From a checkpoint of a small model that answers yes/no questions on an image's attributes.
Data: 90422 training examples, 24.8 epochs.
Rows from block 3 of the fusion encoder of a small model that answers yes/no questions on an image's attributes, named by matrix and row number. Rows with one number belong to one neuron. Each number is 128 + 32 x the weight over its row's rms, rounded and kept within 0 to 255. All counts start at 0. Numbers have three digits each.
Before each neuron's rows are labels from the 100 texts, of 14976, where the neuron reaches its highest value: "tokens" is the input token at the peak. Only what is clearly more common there than usual is listed. The data: photos of plants and fungi (iNaturalist). In brackets: how many of the 100.
# fc1: MLP up (fusion_encoder.blocks.3.mlp.fc1.weight, 384x128), inputs 0-127
# fc2: MLP down (fusion_encoder.blocks.3.mlp.fc2.weight, 128x384, transposed), outputs 0-127

tokens: "order Polyporales" (19); "class Agaricomycetes" (12); "phylum Basidiomycota" (9); "kingdom Fungi" (8)
fc1.368:112092189167154158068107155147128132119142135193105148112142155111151116117115093143157168062129107050116134175175167087144132095060050157158139140130112129148139111154121144077077128096135142154168139140141137117122138123135128107156131109138167125073176155104203120097077121100146127033149086077205113152086167134140146147132158130122127127129098112105101136082087138054163171146127
fc2.368:138164167154150070186097086125135151115098147073101148113090059144199146104117146128135165115093181148128118172120140172086157104136115097120121131166138090165128088058195075090151136100112113180144094107138164064129153087133162141084102148147156191126157119115129115121141111088103131120122128077149118057126104136141118106083145178125110209175152156145199107144178140144123176111127

tokens: "kingdom Plantae" (58)
fc1.154:123138188122122114102188144182159161097057145089189157160124141100140137102137169120133126145141167147111090152165139155147125149057066114074170112153160183121157106115151082171112187103147175198081176122133093134130080096114133112154154120122113114136147119162113141122147163074096100100154102168112032078112163133133156120118175135120152120085124095084145120056170110125101127081125
fc2.154:141106188147079119139092074098126129120231129123134091108169191185088143069100145119153130112160134093161163120138104135097085066109165105098190161097161168125134107155074105098110108143135076138103090142087112110108139106092133158192116134146122150139102117131095174182108123135146157126151139130106096147123131122143134060104053140077133167118174102130134133179166137179205132098102

tokens: "order Ranunculales" (40); "order Asterales" (36); "order Brassicales" (7)
fc1.207:133143159192181132123101099128097115141115157104096139133155162096127170065097144120112101120153132124090177067178102175093155126113101158176121072122174158112127108194174083119144098151122143171088105152123107135150125168129042106114179168104074155157116112127165143130158167065177154150082119139101125106093066100145164142112170107114106112190119139162109126054136161120074169092123
fc2.207:134140128163111142068165182182131151133155059142131071132153172108127126118135118157118123142136117099171143119141141133127122066169138129157210153132131177154072153130105122097162153153166122136073103153140152101160202147098170069132129124096114170101162027089132188158116134155093107090109121137052132106109115115164072072103144144081113068141138095102155137132120133153101065148124

tokens: "phylum Tracheophyta" (78)
fc1.212:118181108081096130080105109108154065116167137148053137143135157145130141104155126137121102146141099112150090144171155206138126146143123131098097118096118078117100174157167139121130124053075130162114168113099137127129108106132172127176164181202063147163091179095091135153132102139154146151077130085156154172087151118166108156166167150115143077097121086106144097222164114115096138086161
fc2.212:112114130105072149153156135128134147101107080187104163160102140123060075180094116137115161088166153115117088082113128078143162110118098139124060167122124128103137096108178107164131188131098125104174153159170095168131122094164115089106038125138196109078164088126179148158132120146089109127152122129090183121162115058121192126119105138186161150142175109144117156127124194139119154179129

tokens: "order Liliales" (53); "order Asparagales" (25); "order Ranunculales" (19)
fc1.330:054161143092147134141104090121138094106114143161108065101101166123128081122187085134154098110131093061158112100135122134131122101089064100184133171180173128191158124158097096167167114113134092120156158206178112140138106105065135094112146169167136149068130157100155110155117144115182140164140114154096128140161129106088138166145067099125159097077135058100096155142153093097156161154156
fc2.330:175157097118117120126114151123131133124060095150107094139158186128068103136149139092194104093131098126108074109139110115118162075119096177160095159169172171077160117140156116194112149133080192155178137071152106195123141131140186126102128127120129107103161094098174127146070118161105177060119107133107148078133111081164128111117127100164124098122156139164060188143149116065103165112132

tokens: "order Asterales" (20); "order Poales" (19); "class Liliopsida" (11)
fc1.316:115134099136151129135084085131088072106164090108135169131100194124148165115132141092128068152054135135174119081196078200169117128122189120121102121139185135102103081106121133073111118125103107113172158074111148129104152080090129115140076110119145178173166121129075173157140127114182104131107129138109152114149106131134114156210139108098124130121200121123128128221161160117096172142126
fc2.316:192100148128091143149164189117159099158091156155057181129136135079141137064141096141075134102073171072108167109106141135132137091136151084160085133159131100220102114147116146101128179118085110140140133114136126174115147151126140185112131066132077142119124097151129128118133055134093106079136122122159085098177134068118120168130078120187124175135133187111190144156086151124170136130115

tokens: "order Asterales" (24); "order Ranunculales" (10)
fc1.67:120071180129108098154178178072162135100127047173185173100114147078099135140154150132116065112083157145131118117187138129101130119095125125112172080122144160175131123172142136141095119073128121167097123096129079181142113142173093154112164173102049122164132173112141142137116136118135137127113130203119087136152097104135182075112129057094100158147124131093134182051140116116148171109134
fc2.67:131117110160056141207101098151144088092213151121103124105161152128125116105155173091145140105104105102158104112081157158110139123050151173160061157135126164135096141210161117088100131138163130124136145087113158136064128157110122109126107117165083135136162148152096167112120088186108129176167049071120113114086112139111085116121114165177102167107121102146140140156082147152147185158097

tokens: "order Poales" (36); "class Polypodiopsida" (14); "order Polypodiales" (12); "order Osmundales" (11)
fc1.136:148129134123116129049144118114165091181130148145091166118120070149119122096190112086115110056149115139191139132146167161163089138084163135095180140119086165148089098151167144156147080187176120156102139112133113157075121153178174185163099110162102097070173149139097100094127181084123077123140133151145106108124059102127113128089107142129146053134111121130092074157158117136185152149106
fc2.136:131110123114120123163105147114085103213134074111176190108123118111079136172100107108188123176178091122043140116064167130101159112110124156105139134173141156079053112165215147111107160111114142125192100101115136104122144166164157129076144158129143113125146119102138158112118076148139145121096075127113151046160087151127168132103141094119142096147118146213120114170138130123091161125130

tokens: "order Ericales" (12); "order Sapindales" (10); "order Caryophyllales" (9); "order Rosales" (9)
fc1.193:079145157121145140144117134096134091175193105118153133130146140185082112135093166162146066149122093174090140084097135101155146153164120110070144135163168137078113130096159155110114162136124149149182155113121163105081149199086171137108092107177135106105099101153123121076133172164072131143177098173116164132130127147103168139096110063158073149163157120052089125140087155037126111096136
fc2.193:131186090153182128035135097159142119137142162183098065132117144115165156176121079098069105125118119112205189087108085101114196129079165123106198151113139128129125092117099097121147118119142115158151099169107106156113136106148075093077109080088164079117135176149163164121122105153128108124088150117176102151136118096111096109158153143157148140120131108154087123192124114097150194086165

tokens: "order Brassicales" (34)
fc1.352:105121034096142153112143126107126121062166137107170173146167088161108089084156110121152158172156133155079137148122037202125095116080125154205090108164102100137165098108141172159129079135102185120143148095157127101120168147150148119138108106152105168152096099104183145144124147175143153127141096132074157152112107084193123133123113214090175151140124118128139131157103097159109109082128
fc2.352:162159194161133061159120124140187137181058092126098095077078054109087067139141115156065120100121105165141144154136153081104150137140131109148137124126161106143110134131135093126119191138150120158182090106122145075117141095129059109108130163128110076132126096106141094188139061114115172101153135105168140104167153095120146124127137147090107182155145173202172128165140180102169147145113

tokens: "order Alismatales" (33); "order Liliales" (31); "order Asparagales" (22); "order Ranunculales" (9)
fc1.319:147130085193110100107181124041170112137102150114104119142107120153146062185182122119185124117114096129162108092141119124169107051181129137088153153119155163180105152182140138152145167151112196090141094098052152120111187158193130089129163174150134130115123131086107098111079132120169132142133088086152109152150093099159159136130123151089106128129113061124102127068100158101124156092129
fc2.319:083207105148145123146084088117156107122171177119130120146098187141098152120135147157164107129139127080056172146131143099108170182112070127119179093118129087135098094191152071141129151123127141059222107108131146076117126126137114135167103135088144122123149131094100146127132123140114102122132141120162150035152095113122141153110136171038190102140133130187168092133163130080131160093134

tokens: "order Asparagales" (23); "order Brassicales" (19); "order Poales" (13); "order Apiales" (10)
fc1.220:141135099089146072114138116147148115142123133154126100097083172124119040192195104120107151108134142136159139122049105117125105118134137123161168117065153129144183087216170117121175092176117121113137103119057142113141111121131127093129129132119147137132145133139177078101177102143107187151148071134074158142180095136145091153150176162069134058117134081135124092159118144134162186115076
fc2.220:210142105137148090104149119118140103109106103116160174105110085045095131205133197184141136099113095121144097102136181139129137169140118091183116117100128176201120124074130119138125077139160126131135103106099106120115114139173145154144110155199098088099153162145109142116139118088076163067157155148201060119138143098130114116147181083109154089147125166092124097099193137094122161133134

tokens: "order Ericales" (38); "order Ranunculales" (17); "order Asterales" (16); "order Asparagales" (8)
fc1.361:142115153172132107129156132176092078150112158135134201040161128131121137128160160089127141152108096157122123103128099181165217138138125147161114123116131101091199134115145087184139145127117101092084148116144134168135147174074045144126170087096119152141100118142196165136070114126146155110104155142114051097099140084171152133166169123116102123162154151143096061129075122111094121077115
fc2.361:179083136131085093149139154132182136145180098168071139120096186118153112111172163129145089116141143152094155171113129147079142147078132117139141124094207140078058138175095136126104151151149114136138132129128143110096139108133129145148128124114159156015092092133144128148096155187191138114179128069144100182104113066122087086139072123112098136128142154115132138173085134057136078169123

tokens: "order Asterales" (29); "order Fabales" (19); "class Liliopsida" (18)
fc1.307:172093106146153127145045150136158137136154170146165113135124131146123087138185200120113129123110139200106156128124091156156139152068111111147073151125134169096172113140155105144153155156118067104141119150156130159154106084143142136078108166108136120095161087127036126102121153126147152137136100120092129133005093167106163129157163153172125105091152085083137123128105108043173118095101
fc2.307:113177145074168085115125118110111087140140110141161153099195088063115106066105147134145176203132128105136160101140143165178157144154091169123141146099094164213051157100131086110076134112102133132054183096122147130116150117142107116128098109074168102102096202154158169113146169116192086149117091109140173130151142098136151107106146127090101113102154142138150115113101127143143161132058

tokens: "order Liliales" (50); "order Asparagales" (26); "class Liliopsida" (9)
fc1.110:120169090084156155062160101103167133146213138162097144146122162162094106148169120145099109101122106067162115098107126173105089046076103135070158161098084138155142112116118124145174171127123095112155150180145114202153140123119136079106178151166139170106109177156124132108099141167190117076123117162120135107132099084077126151105124167149158088063115140066142094129174088126130106152127
fc2.110:077108085117138095148064126100118094142121089172122084127131184129135113108094164184174146095137105057112143116119088111117075074115132139172118129196127106138110208146110091169157152171157124174175183159133155139100111135142092123128132126146108129121076120138078134128151061109072173059137135152134174086149157058143117135171138110110142137117150156173146111078186143149188158155108

tokens: "order Asparagales" (28); "order Poales" (15); "order Commelinales" (8); "order Liliales" (8)
fc1.254:127109110102134073156155082101139175143139030100122123150098149186116115125194161172158135141190148100139152137092076130172104073088100153118097108122129125145102143132088117120145079188116104054111180106110172152116149152136137129190124097140128166144095112172108128156107140074112106145118050092066116103125109170113111091131176126179163144165173157148124054134137156129184137134139
fc2.254:087113090134151174089081107167169096124114136086102122151119084166122145128112100138128164120081116134081145139144096107179109202204168117053156099153147152149135145135075107127102128127154166184078134111118150098103203134098142087169120130125102090212130150151112147100150157139120115130135181147157089149140150128112110188119145154107091170103088128149102193074065079180098098121117

tokens: "order Asparagales" (37); "order Liliales" (23); "order Caryophyllales" (18); "order Ranunculales" (11)
fc1.105:123138117109119183158148117128167131093097163137172115108116134128154113103143211142162148129072188108155129078121071168050107125152095110155152120091195167101101128151091109176154153146081185103139090144150148181137074113091091094109099131090155171133169139081121075148138102153095178110129141126158119131124157166099067131129196147116138119069140092136098124121123115088177188063133
fc2.105:109112131146094097113087159133117100140202100111076164122135108093089129132148059138134078130130051100116190130147168086197169122071167177115086134164147121128169078193211108129129090097148101087191173133155106144089121084146139153076112116158156144134100173107088130148077158091103134151120106122175119187135132091142142138098082142138139132133153125163159121106101182139098096149137

tokens: "order Brassicales" (19); "order Caryophyllales" (13); "order Asterales" (8); "class Lecanoromycetes" (7)
fc1.122:179106203159079133110139173142134128162144120078148160110180159083126121129120135134128128144158151169137117146136078172055159096097096073109103147124133168088181136179098084204110148067092123105109145085150104118108092170094151144134154095145164108169137079114153144115118089133134166138057144090141143131162081108122115136164204182125141129138159161177144115107078115110121131051085
fc2.122:116168115172120090171123134061091137155123120102060105130152144124199150080095144118175077120169142117120144132166112108104098113120127136096133147147179220103084092132110137204143159131141097071121126093104116142120172117108176130158169114170125111149126088130217149164110059153116136065136133156154128129109121108165098064101089090118107110143161149144168109168156125083173141072095

tokens: "phylum Marchantiophyta" (15); "class Leotiomycetes" (14); "class Marchantiopsida" (10); "order Rhytismatales" (7)
fc1.223:185104084166100098088123103101110163098178119101125130178137078175152115135146165127067135141146119131097111155123061139094113113088097132179048100164159138149155142179115160191074094097130132167131128147206113131140154066145185111131106100126164161180089095148119110132171151170168133048108121118129126133142117059145126140082143087129116098104118152127182166147110082143086109158155
fc2.223:166164176175139097116124156088123135158073127119105114128087061116095135141185160115148085096106127138139133182087163126050156140120192126087124117095176083083119144083049120125163141154141092157095128065164150121150139112134101152119140134175093124129106164093162153137096092086063167115133167119148088092128135115151168093149064136089149174162107163180162124178133168122155179153119

tokens: "order Brassicales" (64); "order Fabales" (10); "order Asterales" (9)
fc1.156:143088117150157220162173122103118095110148128140182126077114143161137136155122152156143137068143096143121073105149087145155156119116096120163131149086140165101105115147075097174105082188065130126118093119117119113098094120139063144112077195103130157132153137131134077184131143120102184144201139148142103196119151126164185145070114109131190094097095075111097095141075110084141140114119
fc2.156:132160127109102083151049120216124160095139107073118139103105148130132142109097133116114107130141160094097189136056127108125134175109170083093095148115140135168148131098177157073159125150152131109123127106157126130139118088137148101118187097138132092207157092100093184112096133090132153074123139153106158099128120160129123105170176210121132154132126126207122129149140093202083109047136

tokens: "order Polyporales" (21); "kingdom Fungi" (14); "class Agaricomycetes" (11); "phylum Basidiomycota" (10)
fc1.363:075137087153128142096081111149137140202084117093122118150098173160115193153082087154161141130124133107139115150186110104166104126171127116172092182121115127114114174170096153141112059137095030150129099147119168121135146125130118080148144060142124132105146133103113177092141099119121122102136099054145063122161079141176114144165142191116132091206113124148136135156094141132184105132069
fc2.363:111104159159083139153170114127103223140228105105153157094132149133181106128116232137144122075138131069192116149145165162135163164114133127139138129100100125155110147134190133138112118148148041152086105128113098096151134111138170118142102161119141095135124092152122174143115163138175089088136167075117100132096146107102105055093125111120126119107091095086123107189111119152067103144106

tokens: "phylum Tracheophyta" (47)
fc1.121:124121123127133172122255121122142129121124138118126051139121203126143108182119153171089127110146130111145107189140084100127168137150112197121126116104131122121120092167087123112167137128104110101093105192090164137121087106114151119156197131111093115151120181116102173085173099127073164133141163125148175124134174127145082185173090108083071110141091116119134048113144106111098086107150
fc2.121:092070141142154149058145171155096103122073095187130177147096056114077169160135102087104167146133114120134150080128118170171124154096139066110060120138118124140112162114174132142102077115155168130089117141135156177156149145137148204100116135153121108128120143197106078127094141039089125115149102199113094117154129108127151188133140143094108154170130125184103156126099148102083126128163

tokens: "order Dipsacales" (27); "order Ericales" (11); "order Fabales" (10); "order Celastrales" (9)
fc1.173:127117113134156105181112122105088115156183117188114160152154113139088093144140124057103044180068073148156165146121150145143172125188184086083150164127140112112136119090157142124139074076155155170173144122166087093071161122065181090154089141118131140129142138107148110111091133130115143217168107135101136106142177080094138108104126148187142150110100123120138149135168147075096098128093
fc2.173:168181126155161156091129104126185095104090193113149111092065169163110175205125079066098124088152160185110122073114096117114135156111140081085161098153156124114113091130084153108134104136136090111087133131132162158095131083152087139104166157162102139157171091122094174146134065187114124151105122081174131147155148151134114172157113137156164160112081172136096173185126091077114128132160

tokens: "class Pinopsida" (16); "order Pinales" (14); "order Poales" (10); "class Polypodiopsida" (7)
fc1.291:124168119166158143132131089101106186041076165080169145046157175106136111136111128135080118116136144095084111155169174129126143109108154142167105182135142180122112160124138135133140139111127103115187132094058192143173091106188123132130143076090117101149094137079080197118119062131126155161104120111162153132067152165146095206106109120134111112131100161139133095103137102137181138091133
fc2.291:150132097123169135084125135172155063104184153113141103117107115150191111130131064141107114134150150137128112172115126141133094149154139125141166170170083128198134119152098194121090093200057106117094141173144105152156182154101125177084099100137084089090120137083140117077087082113129112129190106129121134132139098095183165110175179083180143118092117114173153127137184144122131059148166

tokens: "phylum Marchantiophyta" (14); "order Lamiales" (11); "order Saxifragales" (8); "order Ericales" (8)
fc1.22:079116110093159106150139078150144130138119191184129171156121124115144155142167147084112189178186071093104152108142131098090149134124134118126086135133182170097214095082115101176163115127125165119156107123152094140093080185120165086149138132138120094133169125118127103091102147137123131181129188137081147077116126088171103138089068073115142094042152141134103114172075089134114114168150
fc2.22:122108058135107150092085111092184188141139197150079144171124194193153088109095082157106115124085142113086115176122117149127065109122138152139110152163117152162114128108095098174183144136066040124125174164153131166162102120126113108162105162122132125084101123107110141110140153129104106076158140121161133099112150166084100160140108099165101094140111119071085143185174075171111117178130

tokens: "order Fagales" (65); "order Sapindales" (17)
fc1.177:127117171108089161052142108105198143101131164099186131203062154118077142143122111179135130115134116135135148143166096187140108094183107107142152150091099174102096118049146136109099129079116139156069162124108117093186146148156129118115166137156202129096102068132122116133118113154128139142064077103151130123135076113118085134108118070179101147117152178102135184147147084132160090158139
fc2.177:139136119160175086128131118142100127104081186121122162132098079072111150113093112133074066097098162172091159099109132114181179152149159102135138150138124165167105117094169119108144125126098187113145149151178067188106163161149148144113087100189158111153149103098139128063155162135171118082162114155162095135113084065123109222109156142088114132128115109137071160091109099169078136120176

tokens: "order Asterales" (27); "kingdom Fungi" (13); "order Fagales" (10)
fc1.84:147081073126175150091050122091156069172096145062152113154094135153061126170128108131154124071100130087135117110136082099121101169174114124110179172136115105171112117131122093101110107127148125131159156146074068185091112086100129144134107113099092187130169103185053145103165102121164102123132122168126168153098151185127164121173126165144099137095187135137139171164165181134117116158123
fc2.84:111073126122149130187033119107137143092124129119096083124100163186169144120126139081105096128173155105123135109119120136120145097158171177150153165155098105060101119123118178154105167113088083120080082139105144074109143164101115140113159179109135180122066102107111151100103159117175131077121160131116198193119124137157152202140066111078121116108174118109160143200162117151123141164133

tokens: "phylum Tracheophyta" (100)
fc1.175:120121142130146152118060160132103118071190126129098147103096149152124040138148126155165088148121099113099152062141159147113186158137158151125173160101119172150189101100059097113072154078138140077119137084097164118114179153127122167092126127082121145158154192139113164135135120133136162176149091062109159138151076168173063143137112151122143129130114065153129133130103108122120201160079
fc2.175:183148143099134143158119105087200173093152089147089220165089138095114082110157112135103154139140159102157165076139147117111125155085167107089139165162131099131184120184083148168120060136110141166096130097112123172088181136199161112093150141109138212108124137087111131175164133132085114115100129085103126181099165150144138131160071108154098124152133114088162117095113138077126111141176

tokens: "order Polyporales" (20); "class Lecanoromycetes" (16); "phylum Ascomycota" (15); "class Agaricomycetes" (13)
fc1.48:126113094086120150106151109132117104143092155091139143151161156123144143089153122056106070150096109139063084125192163107150136091199180144171097126086078102142140160115131116086148145158160079142169113148097137166092117151144102132074147148153177174071132198100142106072117102173124181112130149084140114134092134139099164119202078076179085112161151130110071127127142161146151140178118
fc2.48:140104134133081123106155130111117211154107195118113117152147195095152155040107092099148103124068106088080116149114155166126112064108170127118164143144148122094169112074111150159069199124111113080142149113119163131129089160121103114160115188141139162135105083166183154137100096144159131087179173144112192147103186148121122109129074049151149112107129109085105121159120144160123137120103

tokens: "order Fagales" (43); "class Pinopsida" (16); "order Sapindales" (16); "order Pinales" (13)
fc1.70:131023120100141138078161102192164140121120156063163145125102124124102077094135134136099075108101145179133131112129098139109079141139150063178123157085160155093129142080144167131127105125087135131117133109177099110101217162145153135104111163182130161098155092130094080104106171133189154136115060150145062125163082099140118139116132135175149128105144153075118175156127116140177084153161
fc2.70:145110143141153102165146152131088108090096067127148165097108111044132156110145096105136087118138113162105097099172146169165138170142125089173094176143158130090068113154187143078123115122192098117097146102130122162096143184162198123080107102165126115104144106103136116093161187091168151042157152102092109146093072125123138179117144146117109108151176141148068193137141086121100168113138

tokens: "phylum Tracheophyta" (99)
fc1.101:176126130097146119112102133098103125077120227133103097129126151036110086166147155115111117148104090177119116088181142176128177157100087098161105161156115120123155148140107191132136117038114171118137138127136191148129138141125153123102172132053223086135121114151106090115100156165143146112060111130182101140106148126147118114143169112146102097098102132090149164106147127071112115151183
fc2.101:129116145147197151122100137083122113187109110097145143159119113166166106177103112100178124135187156091131117137117132162163098154189165106158124083137160072197120046116156128133074069207127052138125110067086090107123138111138198128159135141178117099115136114176126137153144065133080147103129108137140107109136107085129163124170120079122060148125151133107111102160149174156093122152117

tokens: "order Ranunculales" (23); "order Fagales" (13); "order Sapindales" (7)
fc1.107:107138108188109158114114142152095109165133062134129037131186112163119115138155153203152122107138125140111107155106177123175152149105162118197170110132133164080094061146135152159153105074166110108113082157122123147119151118075153157107191149176088161131140054099083107092113156092140185112103114136177133146116089150126109117092132190095085135091172157161101149118154138073144150134093
fc2.107:122103156155189106143139135142162166128144211117052192131097075085091108097055073120097111169146101114138091134161126128146062127108103144096153083152111097150139130119123177094124135077155110105100130133113149172084117162149130162192129099140154130125151170160150158108134085128149119095150155078118143119110150125113093187166123076085126121204133133137144087092168114086066131142202

tokens: "kingdom Plantae" (59); "order Pinales" (11); "class Pinopsida" (10)
fc1.17:137164097089157116081148137117147143059144169115190124092126150138094097071138071172167154088062145096105097160104181109136179166078122079126163119160114119133123148123114079123107130111216181166125161162136149126207120091106152127147074110116177103177152169146102094103168145115139085110106067119104163112103157117128163161121114133148142153096101093096123085106168160120067142150163
fc2.17:130123119110118121174042125056120159095122163167107135139193144153097149126084153120111102110152153133149155153131103150050095121158091150160138180138112150098126102133083146129173154170077080161131103093083119073143167127068120144168166113145144111107108074094102124151117067158110114096142146123085136098105111164155134103103046179127152175163128084105130139139164125183223125139106

tokens: "order Asparagales" (23); "order Poales" (21); "phylum Ascomycota" (15); "order Commelinales" (9)
fc1.53:128163134117104082132128166149110159189136084076134162160120121172131098143141101143095126172146155098157118171042138126186077121091156078085158144165119168113086097164145144112137163118127127153143148085116191124100175145102150143149119141105119185114116133108146080126113141115130110104138065093028153062100117161136112102140122127111108095209066172144173077148138145177099175133146
fc2.53:157098111154119079110067089084115136152094156132133135125117148142151172143147141126134117078100163146121093140144147073103124160087211092125113110124163122100179130104155160150174079160119139130121132101152160077105102034117138125129165151120142142164142145103144134142116133101046129168127173184139113079184132170118016148110114169157190143151115145137090136064134155073169125118168

tokens: "order Ericales" (48); "class Liliopsida" (19); "order Saxifragales" (7)
fc1.1:070179161078157095180158141168154119109087150144096135101084102142078118127089134144141136121156117100127163074145062127144121128073157124182110155119141143159143082119094166154106124125108115144148117120124117139110075160135103168154161112195160143103167088026089094124093125197182108130096114106132167086113164048146168147161118114124192185115143168118163139108105165134101181136113
fc2.1:169149100159156114077122130128089072125140133105114138167131188200113129143163086122075032123090113133156142129118173121130133115147142180074080095178162079140097123097144101164179135118128137141141165130152151133136136164113168097123127178143189131167121139143134138157117139110086180042110130077141127194097097152089111097113177168111120130162095141182176145136094123093095054113097

tokens: "order Ericales" (67)
fc1.35:100084130130212160147127152140180114185129166116139147100149070091137091135147104134181140185123111130129126118063088054119102159141106151091107130108112187184148110089081144156082098096089140123132150139192144151146120154170134097182109081102133145163124170097174166121136156118050135127106145062127129116150119111095081127168106156156168198091117150153080143151098085149139081131114
fc2.35:170166154099128204096162134084158107161156107182117130137117130135137165102151135117093069074129154152051120104111150139125120172123142126126147115130178145134122107085130103075193126118101071193089167124102101088087131162158066115126160157123175155087113059147142140154072163167160147138116168123136146116158135136061141105108147157185092068138153105080130111156142160052131168145103

tokens: "phylum Tracheophyta" (84)
fc1.75:141087060112078092134133140056122088106144102129157148161096118125148104136125084183189097120124202131180141165080203124166109144136165137162127137103179072100117147153129157088093067154132105074114174120155113084150122129120108109104138139105091150150094141134130165145089143141146094168035136155103080134157133089130201132146116124108095079116131124162094183118148169128116197116137
fc2.75:145134144147129144101192131199134116105134151129064135144095128140137174100116177054100170147101125067089108094156121141088168106107091147046142140122159136137175173122125143167150103095168155121146090156161154163120118105104099156119119097141128158092142144101088083127194134073125188123197121103158111090070118145134087109074092087111164138081164192151133152151096068131137109178116

tokens: "order Dipsacales" (27); "order Apiales" (11)
fc1.157:113114151102101123157113167151134079134162110122117130116102060160083055196119085180131106114129130103169191123135193192149045133108074156129072128152138116123095121130135152099113088122029147168104147134157132151131101108116141139121117152107104136166154169151127141140126167140177127147132077161149091146157152054100112160162133152122155147125072127160100167153196180100117134113073
fc2.157:071139112131138172106156105080108140176149125158087058139077200154146124131148114130142061125104145084112131135098168109064117052152166144155136120178106086155132111102118174167162173136137113118139112121135142134137187157162111121090119172143152144080173099090209142115154055164112160091140167133140110137156119110128141073123098085124082155203129147100123198159123148116155109168102

tokens: "order Brassicales" (35); "order Asterales" (12); "order Lamiales" (11); "order Gentianales" (8)
fc1.89:129099140153117193095151168089134116127171136164149088145138072094140163103107200113169109124097094183111164176175130114170096097145120147143051134128151132145146109082165131130114082161053148096110087124104116114098153083080133087139139119151117159099197108118182129129104121147119115174102097128199127174179142037107211122131142108118142102113186098084124136157143127101151126124124
fc2.89:113116146174141109139088119192132142105112081112101098144143146093109143179169122171139107150069167119141091138124133137107133104126137100071099077126165107136131106162156155119152161214144143134083116089126200101111109109165026127163166104116151134187114146099136134165101146066099116099157107148112208118084130179152055136118150140103121104145148165199055144137078124153127117117148

tokens: "class Pinopsida" (29); "order Pinales" (21); "kingdom Fungi" (14)
fc1.379:110069090120129154137142136136130094103167151122156104100126216110109181138154098104115134071108134112115121070137114099165140159154106125146179132150124106157097118137146129148119094159142112192141123154097132099112177109129088138129102107115121165115145103120079100104101042125191108156138100135086210146109101185107189086192123175170063153081094137124117123129150072180067154161180
fc2.379:130104119175097082138061128126125143105133116131160093109107138205102107119148125132133090173125117118148109147116151166137116144099239144181191157154104102073127079138064141108108114143106037104113104154128115084152157132123047081116118174104102134096168158145105107078102136139126177143152119146157164172105152172183135162119062117154164140111165107103141170152124180096154148151137

tokens: "order Ericales" (47); "order Rosales" (44)
fc1.196:136156150160179141101113155079149105138073137138107055114140185159089114069124083142101127203124090116101127121147130086137137118123107107136121114130174203089072083118114158143088066165073145195142149130094127135163114182077084116116109086124140141139071105098125180127107197112145174157112104145115112089108117100157138100102151110139152125128085185148185163133126171117099158196106
fc2.196:082121106122154195087145132136150139102150127083100150121142164158123121143124110165138047116116179115144127158105099097116079086125117182107185084117090100183180132126078151122159127124153118085075149144074086132152146097151084128116115184132140164162169160201089116110114169179155137117085083125108160143076121108096136103102144122112112104164168136242124136148057089125113132125101

tokens: "kingdom Plantae" (99)
fc1.20:113180090098161155111122184101106135096145150117106127136121150126071118118100108133147156133107185111052079105159155176183133139121152085118112182110133140198120114149114111111118072119107081163108126120144132110105137144134148132155178117019130157158174199101117069131123154114117159114108169096108143092117110175144146090046133207115143148123196148122134108105166123101162129110194
fc2.20:114139116133116140127149146130121121132186143103177167109149126151199122171145150104081111158136098112159148145132135148135149073153112169169083090159151109133112119122095167133087123090035134096140148112086174179158119192081172103154108128150094154105126099087172109143116051134140119130131192184161128089158167076123166113143112107108092086157090092048154127159073127143095089190093

tokens: "order Poales" (12); "class Pinopsida" (12); "order Pinales" (11); "class Liliopsida" (8)
fc1.372:164119159163118167140057145115106086112101174147062135047119078108164178107092163089134092176118135097096116148190152128156172141131129193119103163123130096138099105109137118106161155097126114125215182126128115123118086153109116164155128122109147075154126106157165176123123089119134118146196121070188107176084142178101151149165114154127150119133130092122102080099099170055175147123136
fc2.372:089105095102165153098171105133105117121096183159198150140121114102137145145096134123143126130119125160112077142130167076080098152131123168083112118116108115126164129118120158118132145123162154102133135133136097163140179128184138169082106120174091113140139125104163136137161089174052176079186077150045092095085122159135142184113203144083071162088141146177172120085163061156082120132144

tokens: "order Poales" (40); "order Asparagales" (16); "class Pinopsida" (12); "class Polypodiopsida" (10)
fc1.186:103185115091131074102138105112153114191091083109126166131105162172112137139168153122158189138146149095086144130070078154145133093114151116119100090083136144090159141130098134150093111218115101094121166130138109162113140122191060125137114109197139174107161130126060153119102151136118125133167102128084140106112139140160073125094223110138102175091158105117114131101115113102177198177096
fc2.186:133118129089132142172138160150141074079195121120093059168164104090135089124163148127047194124128158164158163098106142163136131196145113151101093184152133100168090145107167154106162163018129122114161125142108147118128145143076160083148096105135168113160096123117146091104144115153147105104110176130161095112105116124063185129166076100105134082149136115128151162088166111176116111155153

tokens: "order Dipsacales" (21); "order Fagales" (10); "order Ericales" (10); "order Rosales" (9)
fc1.199:151171065095116140157096117129182143132102182064099103120148102161176127123169111064109168093147185155113128081121132202180134150125181117122111102142196130159175099111140169142085135109136118130099122093161172151096114120113087176104120096112186168099121094138145124108075084107135140135139063085153120087155104103140222116134142072132118076093186144130166112153138139117122107094099
fc2.199:168139092115108151074117155130110086203118109168061098113127169128128134111144099140086095193193152121164119097126087195144085128098143107133126099112129096146128116155124152134076167171138146104071143144065115064082162157102175118127100100145104077164054137094169175139119102139126096127179113190185179125121144139122119097181103145107096163151136147101124173132167120092138180101151

tokens: "order Dipsacales" (12); "order Poales" (11); "phylum Basidiomycota" (10); "class Pinopsida" (9)
fc1.172:132122146069125156090088201125137095137109176141073114114105106140091145110068088069144134145118192089150155113121120137136144124157088132103088167130137138128073100108155140115102162087112124187154174174111131124113130130140120182108152101142120125100096124159174125134102076100113105163200072081196130160144143090171164107134117149199136130106131109130200096185127116055102191147166
fc2.172:167116137119132112129133135087106118170158149133044163151089093130135142128160113123156154173092174138113121099180108127149106091145066101119127150136137127129183102096106100131111146081061124152152136139176137108112099073170110140150112098120132105145140152119182085199130027071108141129206105091147137080140157147093114209148170108194115155176093128110136100143129166129194123131086